Rows from block 15, named by matrix and row number. Each number is 500 + 40 x the weight over its row's rms, rounded and kept within 0 to 999. All counts start at 0. Numbers have three digits each. After the name is the row's rms in percent of the matrix's.
# convs0: reduce pointwise conv (model.decb.1.1.convs.0.weight, 64x128x1x1), inputs 0-127
convs0.2 099:523468503529513527526456470453538464500546518529438462511558399476553477524517499529565412420498464462548525501478564446507532490482491577500559521468517444463499457471488483538475485480505458472557488472516506511479634571497545549459516467533584562524537476570484487521546500489536537484506455428579523563488538474503488480460553547516533516475494494565465507441500467538502531433504
convs0.3 098:488515543571578492512439504513545463459435476518526482473523533501521494474517500541507446516470488502488517546445460498491585480510509451476486502478471491543540567529394482497522507583458516514541516503447515438492477468464507498412483542429522463558491421591489503469435539536464558526448546516506485429505562437525526507514496500438548521512510403429489477522581549538501462502447
convs0.4 114:475448521562486523570473523529484480473506507550422575458493484490519461472488541500491505547509429501519487520534472517544530503477569480541533473502458407496513418473452548504454434484556439420492448550498490484576525509510491526499491570511439537438451478521547544492465461430466484466447524575488500532440449460510565500447472481544485447480566524496465446574558462444466479528476
convs0.5 088:600528493494475465535491480469484498540528508453546507529493510494510507447527473488436513427521534516643524462507411499550500459508537463493486540580551502467474501527515508513507455478488526492520450532574548602479536420521559503481473437474475502533480547493418586490520478509523522504521483486524504485488462471464516605450519496563482521485486474594427553515518468537490517507563
convs0.6 097:471518501468510495504514507508488465510475536546568494492486529537606571540520556550493549449486515521585448532500551412578574439469529515579532540449398513556530541506515467512438480466565505491526470488469533472461465499455523501502427502518522485563534549487507509550454448502498517476514590546454579484520455472522443519565532484522482500545536516499562540497533532500544539462531
convs0.7 094:485493522440489498481460527553551468484557491483489489438512536554506493481429509488504526497488576547495569461411453525482436562500475462513533511478481534512568540512445463518505500544438501508542521458465448583448553506520479505562515490497426513478495481463537598543441508533456425538468587603492433541475532497499466534557511538514515482565430506519432521522499467454522513491555
convs0.8 097:460520521515584403462512440494464505519522509529464578525465528472559504489459506518539487518499492516426610549512467483471545460491490515481498570520551450454534449568540510489475446516568424537537575517456509523518436527484533473531535526516525509524499541560503470530502492497441526497543459540431546529472481624471512458549532549550435535475511429509501474487466476495484555552476
convs0.9 105:497558481458464498471466445503435486486534492469595431457489472491471486472437495459528496552511478473417542483482499526547588524535539484510532490502566516489530497507538464488506406484454422489502520457514582540535593491527505470498534526615490492512533575568492423500529460515513448483486529522504540491465566498470414443593440474496517443536508479555511514512504492493474464512534
convs0.10 104:528518497500497498435488459539493500463531525473485547508519473582455467474520565552568546456574466514511480495525525475505544492498538474560542524493512558442480448522496493548481485506579376441554482496467459556484488465548472496501468504513481517474483470589501542524489497476431515468521588550538509543581477548459433498484508474503562491599518458479423464562501521530569457564512
convs0.11 094:469481497463484555582472539473430463401570476487502478513496499490487561508481501507423493473514525531506555527541446547565555426465421525557515442563500499503450471496480482451475551541543467526550549541513546443539454557528455518528504411430518496484516514450535503578502514499550496497516497501554589503467588421477534542538522482484560467509459508535567500499503498473497540507495
convs0.12 096:407482518575426391509554580540461553440530458514522516441550486478462438521539469498530512581465503528490499515538498471497465512558484487499456516459519509533478510447521484529453454565466532516540479465547571510501542480491458541389487456524538495553508495519553504475456490505483536525495446563513488499464508432540465523475474518478523507534503509532465591566520401532541518447461
convs0.13 099:491477509470498510484540450433520499408545571470472379508483542471560499489477506545460448518516520524437483494485554456459422507548522536495503455477515533546513473485488501474526538517455487539510552531478405526535420452551607507523488495542467510497439451457522457558532487462521459475500512491534486543488469454466529516460516521503457495473437473534516573458556509506527409522395
convs0.14 101:480475411574518469432495510509548473453480574537488512534462541594528504509478511419513505551566559446502516515485470596528487475478521452570519474515474480411452503477477556510454515461501550552541498427495511541520443516487467573474501466449569527560527462496448507463431541440474478474546480448437516532537492516514491436544534540500504460458455556459506479545522455495521534528519
convs0.15 105:504503507431484477458576512440510521552539526578471433482478520568497473480480575520448484428523524474482454547545521467470613517474526437440561521509566452440403499479518486500493554528513482472530603520532568521560540542463508503521544419557471481543524466469454443547522544477490514562500548461518552484462491543480546469493491487541538493542490494529469464482481537488492542482526
convs0.16 101:483488557513592482505520461413442542475520510523529564434520493490533496492476494508561467501467511449527540560416547532418503449431512538478545529516490521536470571524441445522554549565536536549490476480480480533427511485518524514457460472461456599479454426529502540508505480466431535589475517526492505507532496415515500426537490475533546560479519530482438514481463506485464513548472
convs0.17 097:470443506511533485541457509447563547515514498445556521515485480474473498594432485527501392546527514483447420523533409447444473519518556489510542475534488576492414504472541586479519485511471515467423526462531552476465478482442504456413488502502481505465429580458525536424525467493481485525517522567464441462491475470483543485484488478501510468440476564500510461501525521503523515423493
convs0.18 099:478488444480517426478522516561461488457525471496475474458494441518521407528499521395538470432490521568503471495457551517503465435576511505451460420538456484478446544512511481503458502506484551517512519526476501530496549548502509521437509505526408481455496554590480504457430584473458496527500479514536522483517523435573527543419508444525462462495516413564524427517519471488509537519511
convs0.19 100:508539508512479551515476446532532497494527446484611486465543493528547486451460493468567525509497475461551447538533538473495475460493517572592474513528535468484475523538503513492475529554457452539595512474493469532531546476504437484550570570469521512535495457509429398456481447488507432500516568421589475504463507508498449511454522461506528530562512581422539488539499462493522480528466
convs0.20 110:492415553522582551540469470439444497512494523450525537524503452464521539498482529497560498489531512429424509481483496549486514517521463561516554538488479464492474429509487495472502504491536417486601378403482518496483464510513541504483538536496520488550460562538472514546436465524443500576539554484454549487527440522437507504523482523501454482553463529546489420539552547494502518445511
convs0.21 100:541491524453458521533562445495467578459484415473486512570562474475474429440471513558548535481512543419541491493503502487494512512534577491531464477499551466445524498590433556519458504530452505463473514480436454453472518500516440551497556482554534491469492505463511450500503523572474505452518423459483486441492517457509496439530539535432458518437478543509541410438486565538532483489513
convs0.22 114:555495472561470511484580513532524511412504463530513467507536480556475504561521510496472496567514439560480489559479483500481447503559459533573582463472520450491492558502531530469559545472495474411453516467505459500488525539431443542511517570504533428448459508465532506479453483528544493462421527512508493457460519495538463544567397493475496526514525572515480503575563468511559475551457
convs0.23 103:506492573520495520479507405414487480506479478489550489476517439511521596492476453511513518488519523537517451572437510474517457454497559545526507547494471491438542540423501522527517531523533477528438543525506441432494551500497613495463494505398482512463508462499584498432519451473489424499496509544525552465593490505482525523422599519490497527495488524489499455498497549503489451519561
convs0.24 094:549529494441453448536475570477555514553467575470498536462460494512397513517446505500515577438478529524509545498435514551489463502442525491497467498454473504445554513575392491453493496454515449447546411530561500513499484485481467433483449490504523543523539512524497500468528454464404456498510512472546474484555499487552466487536495446471462431529452474524455546426534495530548465538500
convs0.25 093:471505518575507537441500530499460485502515485461480513506586448520534505565459518536477539561481475508476477480564438435497492527629507457455510512403450503491518454498528492499524521559552425474545504464498476509475541472503448502499537569443488507481422462516469531436513555637481507495481479456474520523455471472528446509477506579527540562465508479448520486519432494505490468577500
convs0.26 095:519505496427493505429443560471487491502490513475484520530494495483516447550482515537506529549498469595506535512565558463456533497483530524543496550513534535462513488476595453507524464539478525509447462479520504482437480480476558471548514419586480483440535499495530431527383598496532508511566532504438541502479485531472473504554543471566490412485499561488569588493531490530498490465451
convs0.27 103:498498561504471503542449529582507589509519494499505440519533547516500522510558547505614522524458522493501531478459489586518493533480504534499478538574431491598522510519509571475436535566471545522476490488459512489509499505517462540569512533371583460511490445554474470522536520525503492498512490492530520531496513477490438544522409525499501481405546472450488510499418512446490489526546
convs0.28 103:463534535497513434518504468580581531455469497517492542456500461530531514423529526566552481468573551544516522573518518484506500450508493482521518521542499469523592561514433582573555464466474497515484484460517523476483536516510497495534530475539446475494518521479507477502479497422460489456544535488460502483410410511479556487419426478554548549547443515456456536577470524556490513527543
convs0.29 085:500473508500480460450503547431421549523482457438550505451557548555429492558452445450465496515441533529518477451495489548536465490487507492535495468447515476515453471525522512465533455501534473489539525474537518494468530518481460525576477483491499494486623420523492511433472528508457539454477498493516509418514456526431439470467512459562479514461471414511450424523526521582560545433456
convs0.30 110:505451518537403532517533512491569506537458499533438506506564514520458462513568494492493463503448546509508488484475532531496518474564495494467486579488509564543477549425492586438558449536475480588465532544471486494475530461430501515415495521440523506496524547494494470506546464509567526507490526519449515519476466594562549472426396532449476478548454469501426465517462499485463493545525
convs0.31 098:463534542527531472512446508517555490480547573466479499504512460545535513500572498555514526472457545533510559476494535471434435411439502520553482404529560561513517530484528451516520468496524502462519511480583497512527416474504574508546494497587468529539498561590464502495464543515521476518484495569531485523418504517569499513413560539485452470486435405477497492479454505502467505485517
convs0.32 099:502475581470425447469513467522440432486501482492557421495507451547482468550536471475510441498513450461506434451518398474565510538519512490479513507523540501480418501474439469465484435545490467473534601498548544492564533494482465494473516535427472504520494559537535620429475569558493501514467483476509490550446451472550457544489439480517515504519494528539543512509489504544534531463515
convs0.33 102:522475445468527499447512505535511449509505481443450482509480564520450458476436405521525503521513576519562476546610517565532455506464516487447543486512503471461539472521497513467571506505451515500483506459522469511479544457536494474529519382572504462478465491470451526444473536519576494518479578479472495448441459430546527532514546495446524544581528411528454505456522460542531503526476
convs0.34 095:534473521490511458473479459442544497442529470498497503435565422542478486558553532465505574520462529443461521478517472418497506454432456515472561510520538504503553528400483487530504464474556452550558590510479498509455530542533519482474527512521476533542517501496489489416518495551494507543356529557471509488418489523496445513507544439511477487466406525518475494463457460461494518509548
convs0.35 095:488442531507500571487530462483496546505476482510476505537497529475430468498473503464418465485464578502483529453456510448498579458519442444508525487514455538509532582460514463462500516591416493406523518477437456482514526461566489437422522530478521533414481428457527523444537505471444495476478447464512468470417490494511538512542515551522548426515524507469427496475473514510556488495567
convs0.36 095:531536497528497450386518523428436497490547489511547457556525479491449459434537507460536501624545562494534461579488572479516525535517544560448507551498491515492479474470501534473514463506487531539529558543515547445529450566517501454485520419535509444526452512502468521542528427488482450444500469497523545448630494511544514538486479486526510546517516476532449449491506434506500509507515
convs0.37 097:534526493473575515475543583498584436542567456533535547518523444455482475481578525526475517506567472537484511465463600481502543575516524473521500565532494524497503577495495518480469482531388491429517551517522505455475531521557483555469456487478520560530530473531470535498478529425443525524497498543584503538478451458439417561463497485490506491443490542505489493487493460509467515580504
convs0.38 102:522447515518546490457472486497536499452499487510498465469468503506528381544522520451606554492482555461489421448495484546538495513561486513488527559430471455561451551546444547552523528504511553468445543465529536496509513512509567541491522472417511468511451568559549440453521532536560505478521453486492541499493493478437511501460490506542533506483562455574471502566440451492551437449513
convs0.39 095:496457504529537475493464555589511457481535541436531544467402457500474523459510497531543471441456487481463554449529482437465490497508480474496573489571430475445511482491502525568468559514488453438511561499547536466507484507492499514491543494503459491457492470496466520482538494568503520498523539439457545505482492458409439456416537420553531493499410513542534477453402458510493573474479
convs0.40 114:566485458468427434473542466486588405538508495535533498602493537511429489504481517484506513467490466459457487487465537546585527505546479528537515479477477503484505529540468494545431512521521507564481488450518491470509519521547535532530480470524462528593521495545526470415493512610536540534543494515448541497549504488480488543483514505573442531518561518461476531583493398498491537570522
convs0.41 104:477480560551565505487589516488519482495478512446549463602488492498487465553540494468514527576469454455499495531456467501472523491568424510566525509586459506504458564540496528564571461482513491485488546471563443505462527431422511533445608531479515478423498533468506534496501468550453498479510521530545507516508502466499483480570466515445468515486573533490486568564529473458495547505442
convs0.42 103:513453513493501499505502512496560489507496532519556514502496550498461438478504538547473500465513514505473458525486512519553454571493512555405513505480532545472511362496461514494473532505539516520551510549536490467419524551516485470445400537526501485459479570461558475435520587491542549427528543485437505561484422552476496492403483518513530486520451560508543488477538461498561518500588
convs0.43 099:509500585457441517486553500513528498508432547426475514476464440528539496513518532457444481505531487437519523516511545489510494502446554438523472539508473483573549505437555470554539545544554533510486567524535481549485448543541441518534427501511575506491465515543526469465532540586469459472543464506463497508501537496524393438494530603526487508579493515538551460491471485510512418512440
convs0.44 105:477462523497479425509477538462515504552505546445445546519526554504630492573471438494586499532471525468492547554525462472523479520512528532473470540460531456528563557472391451515473511523547474507483430524547546511475464431524455536505530539458481520583572471578526533567470462457480520510552481519558510520563487565517470569478537536518460468539539527518514476496490494491464490528507
convs0.45 086:557437466571518499459519592498554530552474539598503499577455539529423404459535453475445525443498503466516501547452549505522499536551534503569529472523445459503501434512458488517503513537500492476438478468487504464439514510554516556463482509521516479484431465535470465501591556512473482476487458479542487479487581516509497425480571532506485536473522477492502484510597490505469475474586
convs0.46 105:431508494531524570495489472553470486504495460537602511498529494533510500487488486477488492529606532595519496489493491581435508477500484390496491538431521517512412512460523452520467461516512451459560513542530487497515466435494546496533599471439501519496438503454504489479489560539567483446453490435460483578527497503487462467547537474492472528457500461444514547421547491543448451476515
convs0.47 107:501449570540558444475532480536520452551504511443464466494546438527512517525559515560527556524551454528502519518485436546531549514596491470476548502525507529466554504494480563431477514497535527471522537476493488498544521486451478506470542416503463509484598486548492531476480484497495465558534520557555566516475553517581546578476444427516480498463563590428486532525524426472506493527525
convs0.48 110:504441455463432503487450502490447507522450477480465468419580469507418475517529495488469457488498468517520480492435503408490510494468461547458452458511497493501480559504522404440490451553496500491446502509499496562522521554580545497488548458544526557474413559464468522521433496506482471493547515532434488475478468383546505454466481558506500438489508420455512426526493539523507497508441
convs0.49 086:521557473469549492506521532462508470492509480504505482466516472494551466532487459503524502526521471602545471550417416445510565504524516479539546468503485475455464552496458467553495458520545475530441566549507545525504591569527496442480467538434475545485523557581404485515478462471478538517451567547487556457494488428516530526467488571518483546546464469443497477496453519501612481497506
convs0.50 102:473456514540495522479505507481508453561511530483510505464439485539478513530481544517485472471566565503487470476485568494451539490558482567563580549530551548504440457492449522511553524441588452417564460512458504528466552502470461433420550523464506514443515563522466508535449513518486510544564482494534540524501490475515597460524550486513512484557546479472501554461565522462511550394511
convs0.51 097:508466471548415530529559547545516435519500532405496517538544598517532456484426544506496499545431458586541468558494571504497537435513461513495469508502562566459455465426522525461544521510532517469499531477525451460470535520481469513579511430497517476469504473506548555511511582456456496467509511469516420498534540499504501491514512455538480544592554499484561471513540488514504475505423
convs0.52 095:467443501464390435462558485471490580483465491529466501493495508499557546512545557588466532508506554526483553562510518507499460455433494453493530475504489528567553536508469540531469501490538521540536460440464461512454489546500476489548556431432445497441511498539486580443503543446454444508450464518567424521541478496466513486467497462476519533442462496467563469486448513534546439469447