config = dict(
    dataset='aerial photos of the United States (SatlasPretrain)',
    crop_scale_min=1,
    loss='l1',
    noise_std=0.6,
    pixel_unshuffle=2,
    blocks_per_level=3,
    block='bottleneck',
    optimizer='normuon',
    muon_scale='spectral',
    momentum=0.9,
    nesterov=True,
    gradient_noise=0.3,
    steps=7500,
    lr_schedule='cosine',
    warmup_steps=370,
)
Rows from block 8, named by matrix and row number. Each number is 128 + 32 x the weight over the matrix's rms, rounded and kept within 0 to 255. All counts start at 0. Numbers have three digits each.
# convs1: 3x3 conv (model.enc.2.2.convs.1.weight, 64x64x3x3), inputs 44-54, a 3x3 kernel for each
convs1.0:144073153143139148166080113112075108110123115107097061105111163132152126129137170130128090122135166126126168139057192158171131079154139078109101104160145064128152198074123131147186138130103129144053109096087142114147110113116086165082184094201080108083170130155134100083109112093117106133126129173
convs1.1:164132197127122081137105088116176146148098149181153137165094173117140166126121137129141142124133109091137126099080086138138098101109138136173136147138150173116134153077102106130111115130107157120091094077142134145188094110188102159114161160139176111157173092108165137131114106186137197158121059120
convs1.2:138150229045110132167125138106122127120088141102137114204142102101160165124171105129131167127169165144138098155086130157158168103067172116092153076127136179168079162147146144083145120149076094098223086115184108124090139116189133118087126144089123191153169150145127113108101093140100100151155158072
convs1.3:161167131195135171145198149140133131099098120085114160139114116141091068158080063127102135116117131069176135149082107107071109121158113099149099148111088111102091108084094108110112075115170112100151101135116167061094144127120137163133158160117110063165129128120169083145141153120094139156194143118
convs1.4:141145140142106144055148138097153161107132154083141095099106122104137099111175166049123064170101208085152084104112148091180135131155136157147105132108201107131141140129107093126158096178064160141150052159128170159170144092077128148150093072117141107131122158079130112097097103132124103186111107162
convs1.5:139133161138144148115124102141106091158109167132044154185190088175095149098152174100115115081109173107091093120166137129119119148151092155134089098104077146142163108098100171175126138102108114183113068114106119102131074128149120122089118144129137149135227129079111118128112066153110151170050124085
convs1.6:150104151154163103160123147172114095161105058168139194140137059153116140056091108124099132116113126182120039121106151130152144159106180147123143039161134105086098114098083135139060188103120151087128186094142156117096112138113111114096132099225133078100117184112199093114118171087129146121175137177
convs1.7:077182103121188110203136111119111154130111087053083156159131146131129155135054082145136165118102136105105122145070153133131122159121165122181142149170149188111141123075128104109126141114148087110035106126127120064117110139127098124150106133124132075103131135135131147077135162141153142133135162126
convs1.8:186121096109164130104055163058147142123143096132171181204170120101149137119074153160129157128143091175103144126115206123149144094180139073167152090136155091137119070167116132141205107139128094062118092118091113093122060173165103156143184130153127094064085197119138127154163183129120142141087190106
convs1.9:098173140069093113173138162080140145061156101134162175138142076106130149155091136133138143117161095103157165154153169134138108158159106120121163136102118129115064141073174097114137176099093111077089132118084146140150145114191167143150116166132156121141121088165099128172114115088066218146148151162
convs1.10:088084129170142058075137135119115148104158151089157138161133120132113131178143125113145158134160103180130127129118149102097146161176214092186175149182147118185090178137127078134113155180072109168122156123217160121135128179126149157156171119213106052135111152121129121157099159175078163089119133106
convs1.11:136113102102147032114099182085114097147132173170076101078132132078152126142141141104202122149147182079106135107107176115136159103124146111152080057114133092164105108162137149120187127108160083146092109062189099106139147095105123102084057128122177135139127130113108062063204109092090122120142110135
convs1.12:104099114177108078084137140140193108138089125072091102143134047180116088094142064109136153102136133133130074178110071138114112131122101142151166091167171180091085054104121189110112103111132168111147128126156107109127147150167107101108147185149117135159168098144136101140176116155096135212121085150
convs1.13:164149141133106153150119065154107153151159130152110119133101140155082122111075116125157096103162117092115179109142088072128147141179157116088115155095199145108096107164095136098172147110122080137147155148133175173110145134098141036044120099165061149107126176152124146136124131070105227170155207134
convs1.14:124149083136119149107122136163154162154119119142056152163101128095103133172103165206101161149157138101129178128127139078094134171118097159151110181128139120114151127128077098174146133104121099132138134149161128136133094102103149120135150174166107129140099112108064136086130135121143126159166114136
convs1.15:128094140142133164099091080211144134122095118144154091127145103095162105095122129150105152065074139153125145112114124154131147162141147184108108109121147178181121147116109122137160127116163076150168182160145175135182147199124162092134078101121098146137081155155191131130113115146097119116191128098
convs1.16:146067159121105120142082162185096143098201105141123162104153117126106117116175126119112100105131124112153054079109101070125116112112116112126141157190090181159142109186112131068090128158127141181145090145135110115146171149120123120150151158132136103120075144148116075082116106221121153137130142109
convs1.17:156130159101116115122148128110130148160109115095163191147137123092143089137140144116123129169178132087127190157064186129114185124168071151090101176125135184131117117109122163148069094145115106135117111144113170045146119161138128093160088096139089116128150183138086136123084128120133137074098125077
convs1.18:174158114169112122135110112087108177099113092157131132170119122116155106164107155147112157101095114082111118120118118171104122129122142102088097125120085092129167075141087101184136121089104061120163176127128069085157220116127083098089150136097115106157130173081169151163141118158151126108183147166
convs1.19:150156147122145166121059068080122137117093124131109093095108186101126085118150161093074129082126149205115126055074067117145082144048135158193190146117118141154132103112171127119118120080112140109078122156174120139091153139138139119140179080133141111114100089195149181151170121186184120179068125044
convs1.20:122099134164115121140181132150108141113161170104167144120086133113086081128132175093133108142077088099126064086147136095137170138090078129119188161171146124133106166093132141141112119085132147152154157174115101133127172132122157121120147100175113133106174108174104171156213155143170134110146119095
convs1.21:161160132045100184111088166150125086099143182093140148110142152090145094091080112158116144193074140131156108136069163111135100110153148107154137143195170207124148151135133072166177160085140179179095148175153071099191193097098167127159095155108114124143177154099063146093133107155072168126115138116
convs1.22:132150106159127124145071104134120063094180094129126146093107128142128125162118126141128172083119122156104114118145122135111082117168141122081149185170128166134215153164143094123128123140123117163112174176155060115174129157116198107130104186119110165172118147112099130130139180145149181158093170123
convs1.23:108159181163070148121171113122183162097101100086148051109170141134119165138131124104158097170106097135091159153194101008087075120150052155166071128210145176121126080155155106070107121149149097135153142169168181060103217143106146099171155100123150172147093129129127080113159169141165080135110104043
convs1.24:099155176127173051102136139121113180135103119109142140153132115131137149107181076075108159141163135155128141114122129090172092096141091141147138136107130134161121145080041140143142118160101185150113128101168189167128123085121120098147133061190117141093074126098125135070132162156142158098165135108
convs1.25:102165143109133157128132080145119161138180165081139181147148146128111129108128113129108104120122125109114132180093110090135119104125135104124093078115124051117113127156141126125114106154181147118121164112119147186149168194103135125157123123137132199109106131162129145236154089083178148105084132192
convs1.26:113125118159114086138120135176098082152117135093138129164104106195134074101178107091148110121179044104134100135060108099140121134112113158123166127142120177155144194129159136145067210167156099128168105141145125114108090118159141145145111110119110174141146124135086141136157092100110133106184113123
convs1.27:130108163136135161109106173106134169178136145108163146177120096117096140137106103144188145096123087104145094154069118149111160157158104114173116122129143134133106118151154063105125117148147163157089114143123100174099165128101063133101107156155125129106120215113109154069090156141098091119214111119
convs1.28:131130161164055174131134090213112109188120161084158140095116173159140111178084099129150107131125140155129138155096188160116146111112086171148124133174101089095106119098071066144135117174146053178132150101149115140173169144142146143122144107147188099166125172129106140141113179088125105190135132103
convs1.29:161151070154112126088170130079179087110148141131134117122104114116160095084142155163210109085152120075151117131138125100155096128149061140142164086108103113115142100114152130108193134170151146158066128099091089111154088127127140132106119141140148129143142092113098171094150173209100153123119075170
convs1.30:093120130138120149124178141121128175150133123135108131094152107147097175064186072087058129133137095170147134107174115134123139105123091167100121150094170123157134131149059081145180130113122141120165117209160111067127059150137122150139140075165114158147169096217173184142073177087140093115174166130
convs1.31:111117128097099162129179133140114128106106145133152109138147122177074158094110134141187097149191092139160112123092133109144105151110198124149173143113117139160163183152110124124163122149106078139097148177159113097138118110045109140120123122099108110149099107143103175077148121113079152156124164185
convs1.32:157163128122100125171133118119142106118161111167172131108160133118084186129078166115184202119101161107074132122100147121183157082143152161096086155113168158160095153136146141117112092140111159130201155161178127132127113129130058101124110130133101084102085157143155036112121164108190153145116112111
convs1.33:189126118114175133198170146095120104165110095069144154148139167129125121152126140058072130178093130133104199087132151071082125142108142073073142149106159090175084166100162126156101120112095156180082093178115176093126153069095153147113171118183149180106107157108186103146103145147143098118120156095
convs1.34:133128122127093158105165071092088174116150130141128088111149115126131119153128134125134133178124153164087096100061110070078128117113054094193161121151098164085220109124098167154136151125140205084108097129155160141172135111116107133125153125162175094122096127123124159157104136120132148165150062124
convs1.35:118164153149111133120129139117097102100104120159157139095096127173093095105140152105123092101137160115113095107136152107120071102081127167100114127142196160098091114147134159117141163068136111134101116124120113135088173180124154098117056149147149117111134131126173094107122103149077134159181057142
convs1.36:092080132204137163159167155087155148107125163123131102074098066102134105167120095128186120152115130127029149098176151170129134117116155149185096170095172168102117113099121108185102165099111169142090090071068110090155102097156140144104174073126082155135135162098130084127111141106107141112107095116
convs1.37:133147109072198182145089090133097067085153132118125120131124131160164119161129137118170143163147141033114117180116174062134091133098166170149199177069152096128100104176163114171090076132092092111164135067202138153169067156152090076125096159125189130126121135159128100129147083212153105174093164137
convs1.38:084107105091133147113057104087108122126129091179108153159131154094111088147142112107173130126130120111137136109109132169106139159124064154128168117062074072112048074148156094155172142164132127098153116103130115171065103159143132167097099079080093132127142110128164134083112114102108119074132142113
convs1.39:147165106136166118145122173121155127102129139093130097131145152117108111101120136104090099125107078171091072102174191141152135177107152133111119114112091144152136156152189050167155129108140075145132125102131154126151143153099131137110114096086113082135133057109108075128101196127208139122126064145
convs1.40:129101154133162145097161107176076142110091169106159058173223086183120147109147152108114155115104139102151133084180100114159106122071095152220146070094194205209179205205111158103093106101105111165150165129134085149185079095141100154185158116070093139080112131138076115137130159099121131190159162139
convs1.41:206134102090159185145130188102126150126173129145136077099118104111093108140174100146152130121132104194137196101112089141119123140080083157111165101099165109140106114141123118148143152067090093104085145143112113130150099178123177140127169182117114176117122091116135159110101083089116136147015095131
convs1.42:092111183105130130102139140105147177162122144125126178072156155134142115156122175136175151096143139116167173130097161103107104103130079105132133181104180159113060096084093056155132071131135117174134105162139169118092080134116146080153113091134122140161152135127112153123139129040105112182135148176
convs1.43:075215146108130117122128154158136074169133172146158147124159125104176106140134160116125153148139082077126065146130098147104086113115138185113089112147160164147183161172141086097114136197137108128171163118083131133186155160057144154107128139164112156148132164147193089136095071106133107174145146115
convs1.44:179187093091130059174138146142127136090134171053088116104127184148089116142168124181148090166043127144134065189106167169122148166112094093144106172078194122157083106112142117093101146105113171091154173080074065115090119136170104145158162117121139126151154082141090121116172073064123092132137131126
convs1.45:045119152093155112161158177117159152194149190074113105113154133092141052106147111161177124121169105137133085107138078175092122136114127147115178128119108097142202174144137127138149121193159161102160131068184114131109088082016112165102141099119092122087151143103167146128130156140130176183065072102
convs1.46:125149118113192152074062170102112129088121131142159109112172100116101173148130148148117127092109122108113098135152161152165107091065082130112102141179124175086087110133159130150115146141089105128138110165121132109106102091106054097105092121100100129124157179085123093090174083135108120145113159166
convs1.47:160105171123124073122193138133098166100165139108120155137122107124144111125079132122095159089170122147141122155107119120081131168124094120113125176085147149105106113169118123094081171131104105075129154046107149170095054139097130104098099192087158149151131168114101042118064114146086143147155117108
convs1.48:111134160128214112220125141145093154195186129153126105106071166170144110129123160058095102106116000039089124157141110149149132081122145122129177130124095149139114140028166152120079184143112128114105135109149174164156142119110121141081098110121122094087079132101101134137163119146130130107104132137
convs1.49:162156129141214174176155074079141114129138111089189117121135127096135112154123108183153156105142097166135132124128151134133170110122156200163087100108117110098148168156118158114080086146136108085034173118118129173042109149080141130113091109147134123135101141119113101116130135017161089142094118106
convs1.50:100109156119110089158129110165163171121125124184168190173190154161148157145139153137134106072152108127070132141106145223079135128150102175069144093144157159160210155109173125173102089134183114155125108129118165101116160104154174169097134121136167091098133134126123021067132118139148135133131139098
convs1.51:123065188083149139143152063147169076096159075122131054145124137168123103125133131160144140106122166151144123070134109139141164118103117156171160092114113161122138101168114127053112118070143169096138119099108085086174101172100117168134146123118145065130051156110097093132150122129187100142092128142
convs1.52:170112137151146135150183164180107146107100122076157179148076115109086111134159116121133113064056166189082073179125130176116169115158127158108114127135164096197170069136131049124081091106102155097127109110176121126171125192145177041101146055153148094114183144139137146167129077087108173108166145087
convs1.53:160115132112156152120095144134119123216105139126107148136136145140123129111120162161130144102109107104120150121130131173141133088121166121105140066127120113168107144085097143137130155077125098229072104097117129121100150140151184108138102119200154108113146195130202216158117124117110179121092190153
convs1.54:129169138135190136134165138185185126204106101132131062137135100106189109140147148206080123141145149087158161111085117147122112116184138103147124134132155157114165081161113081162137100083079137117212131180150204098161079136088167175072106132178082081132151136107150141146159160194069177181173088131
convs1.55:148097142161102143143082118142145147138085107115134106172075164147128081102123111131107169123156108115145142089149093144127132146116142132200123085091104131113162157136137140118098062138101107137118104156085118116177135104113143149160139102078129115124133088116109143094132189141101169147169106110
convs1.56:089084089174128103155096118127126118069079136156101157084104125155154146204082081119162178100154151134083096091113123148132122075169097117111146167132118177119068130111133073149083129092107108086100148143135150079114079133150159159086142124119169202140148120163159112154181056163100150140084125159
convs1.57:121149119115170124109127120077069065111130082152103135147169140125119112150082112135174120159171123048065171166107183132165142134126049136129145136132092169082116080158068145161139159109103152116125104111112096070154152128087050149095099141091148137125046144144134067136138095076167111050137059102
convs1.58:103066063083049170097175135166164139150154147119090095145106127153164162128100136127106111160121095044161119122130142122103119130066098101129196153090118067183089103136085115157131173127116124155141106091144101151148101105061101091099082108113082158153130151080160091123121115167168171137157185093
convs1.59:156148122138072164102127127158169150142150093103106121133176153171130171155142138151134053086176093093152114093133136148134141160124160134186140162131141167137183158136195144149139142108094164142125151118191120120178135106137165123117141161091122160143140145110139104138125167180087148161106161136
convs1.60:130105147113145119072081092165163143188108154115134092105165193187177130152095125123101101020087151183066125112119127117138132117129157148123102141150170122139131116073109095122115160053169133162114130114171179116133097137112098178107190136127131117113120119196143159152105163114165108112133160103
convs1.61:107143106113123136100080071188161102144091181176142136143124132136108080086155120075149120107157084053180088164115143136120159103177081109173083154155099045076122162110174106082150127111139208151143141129104117134110157081166085133144134063109119117068083136087089134172152167105072125154088137055
convs1.62:135118110182057092053111100138136146123133096113121171118153087127095101114121078078103151111098135231186183158184121146120160190101092144184148047096061124090134168123128125136140175145126140134065134144166128111113137161133139149169099142117131105117095105190115075057131122121099144096120110157
convs1.63:122141180149150146084118193126146201131159113091101150143093132111061127177144035112102121154090096115136098136114177102128076159154130126130196177148136126124140132122155111096169102139193117124198123116136112151107130084124141139137219137200170143113137082125168116096125117111132079069127168143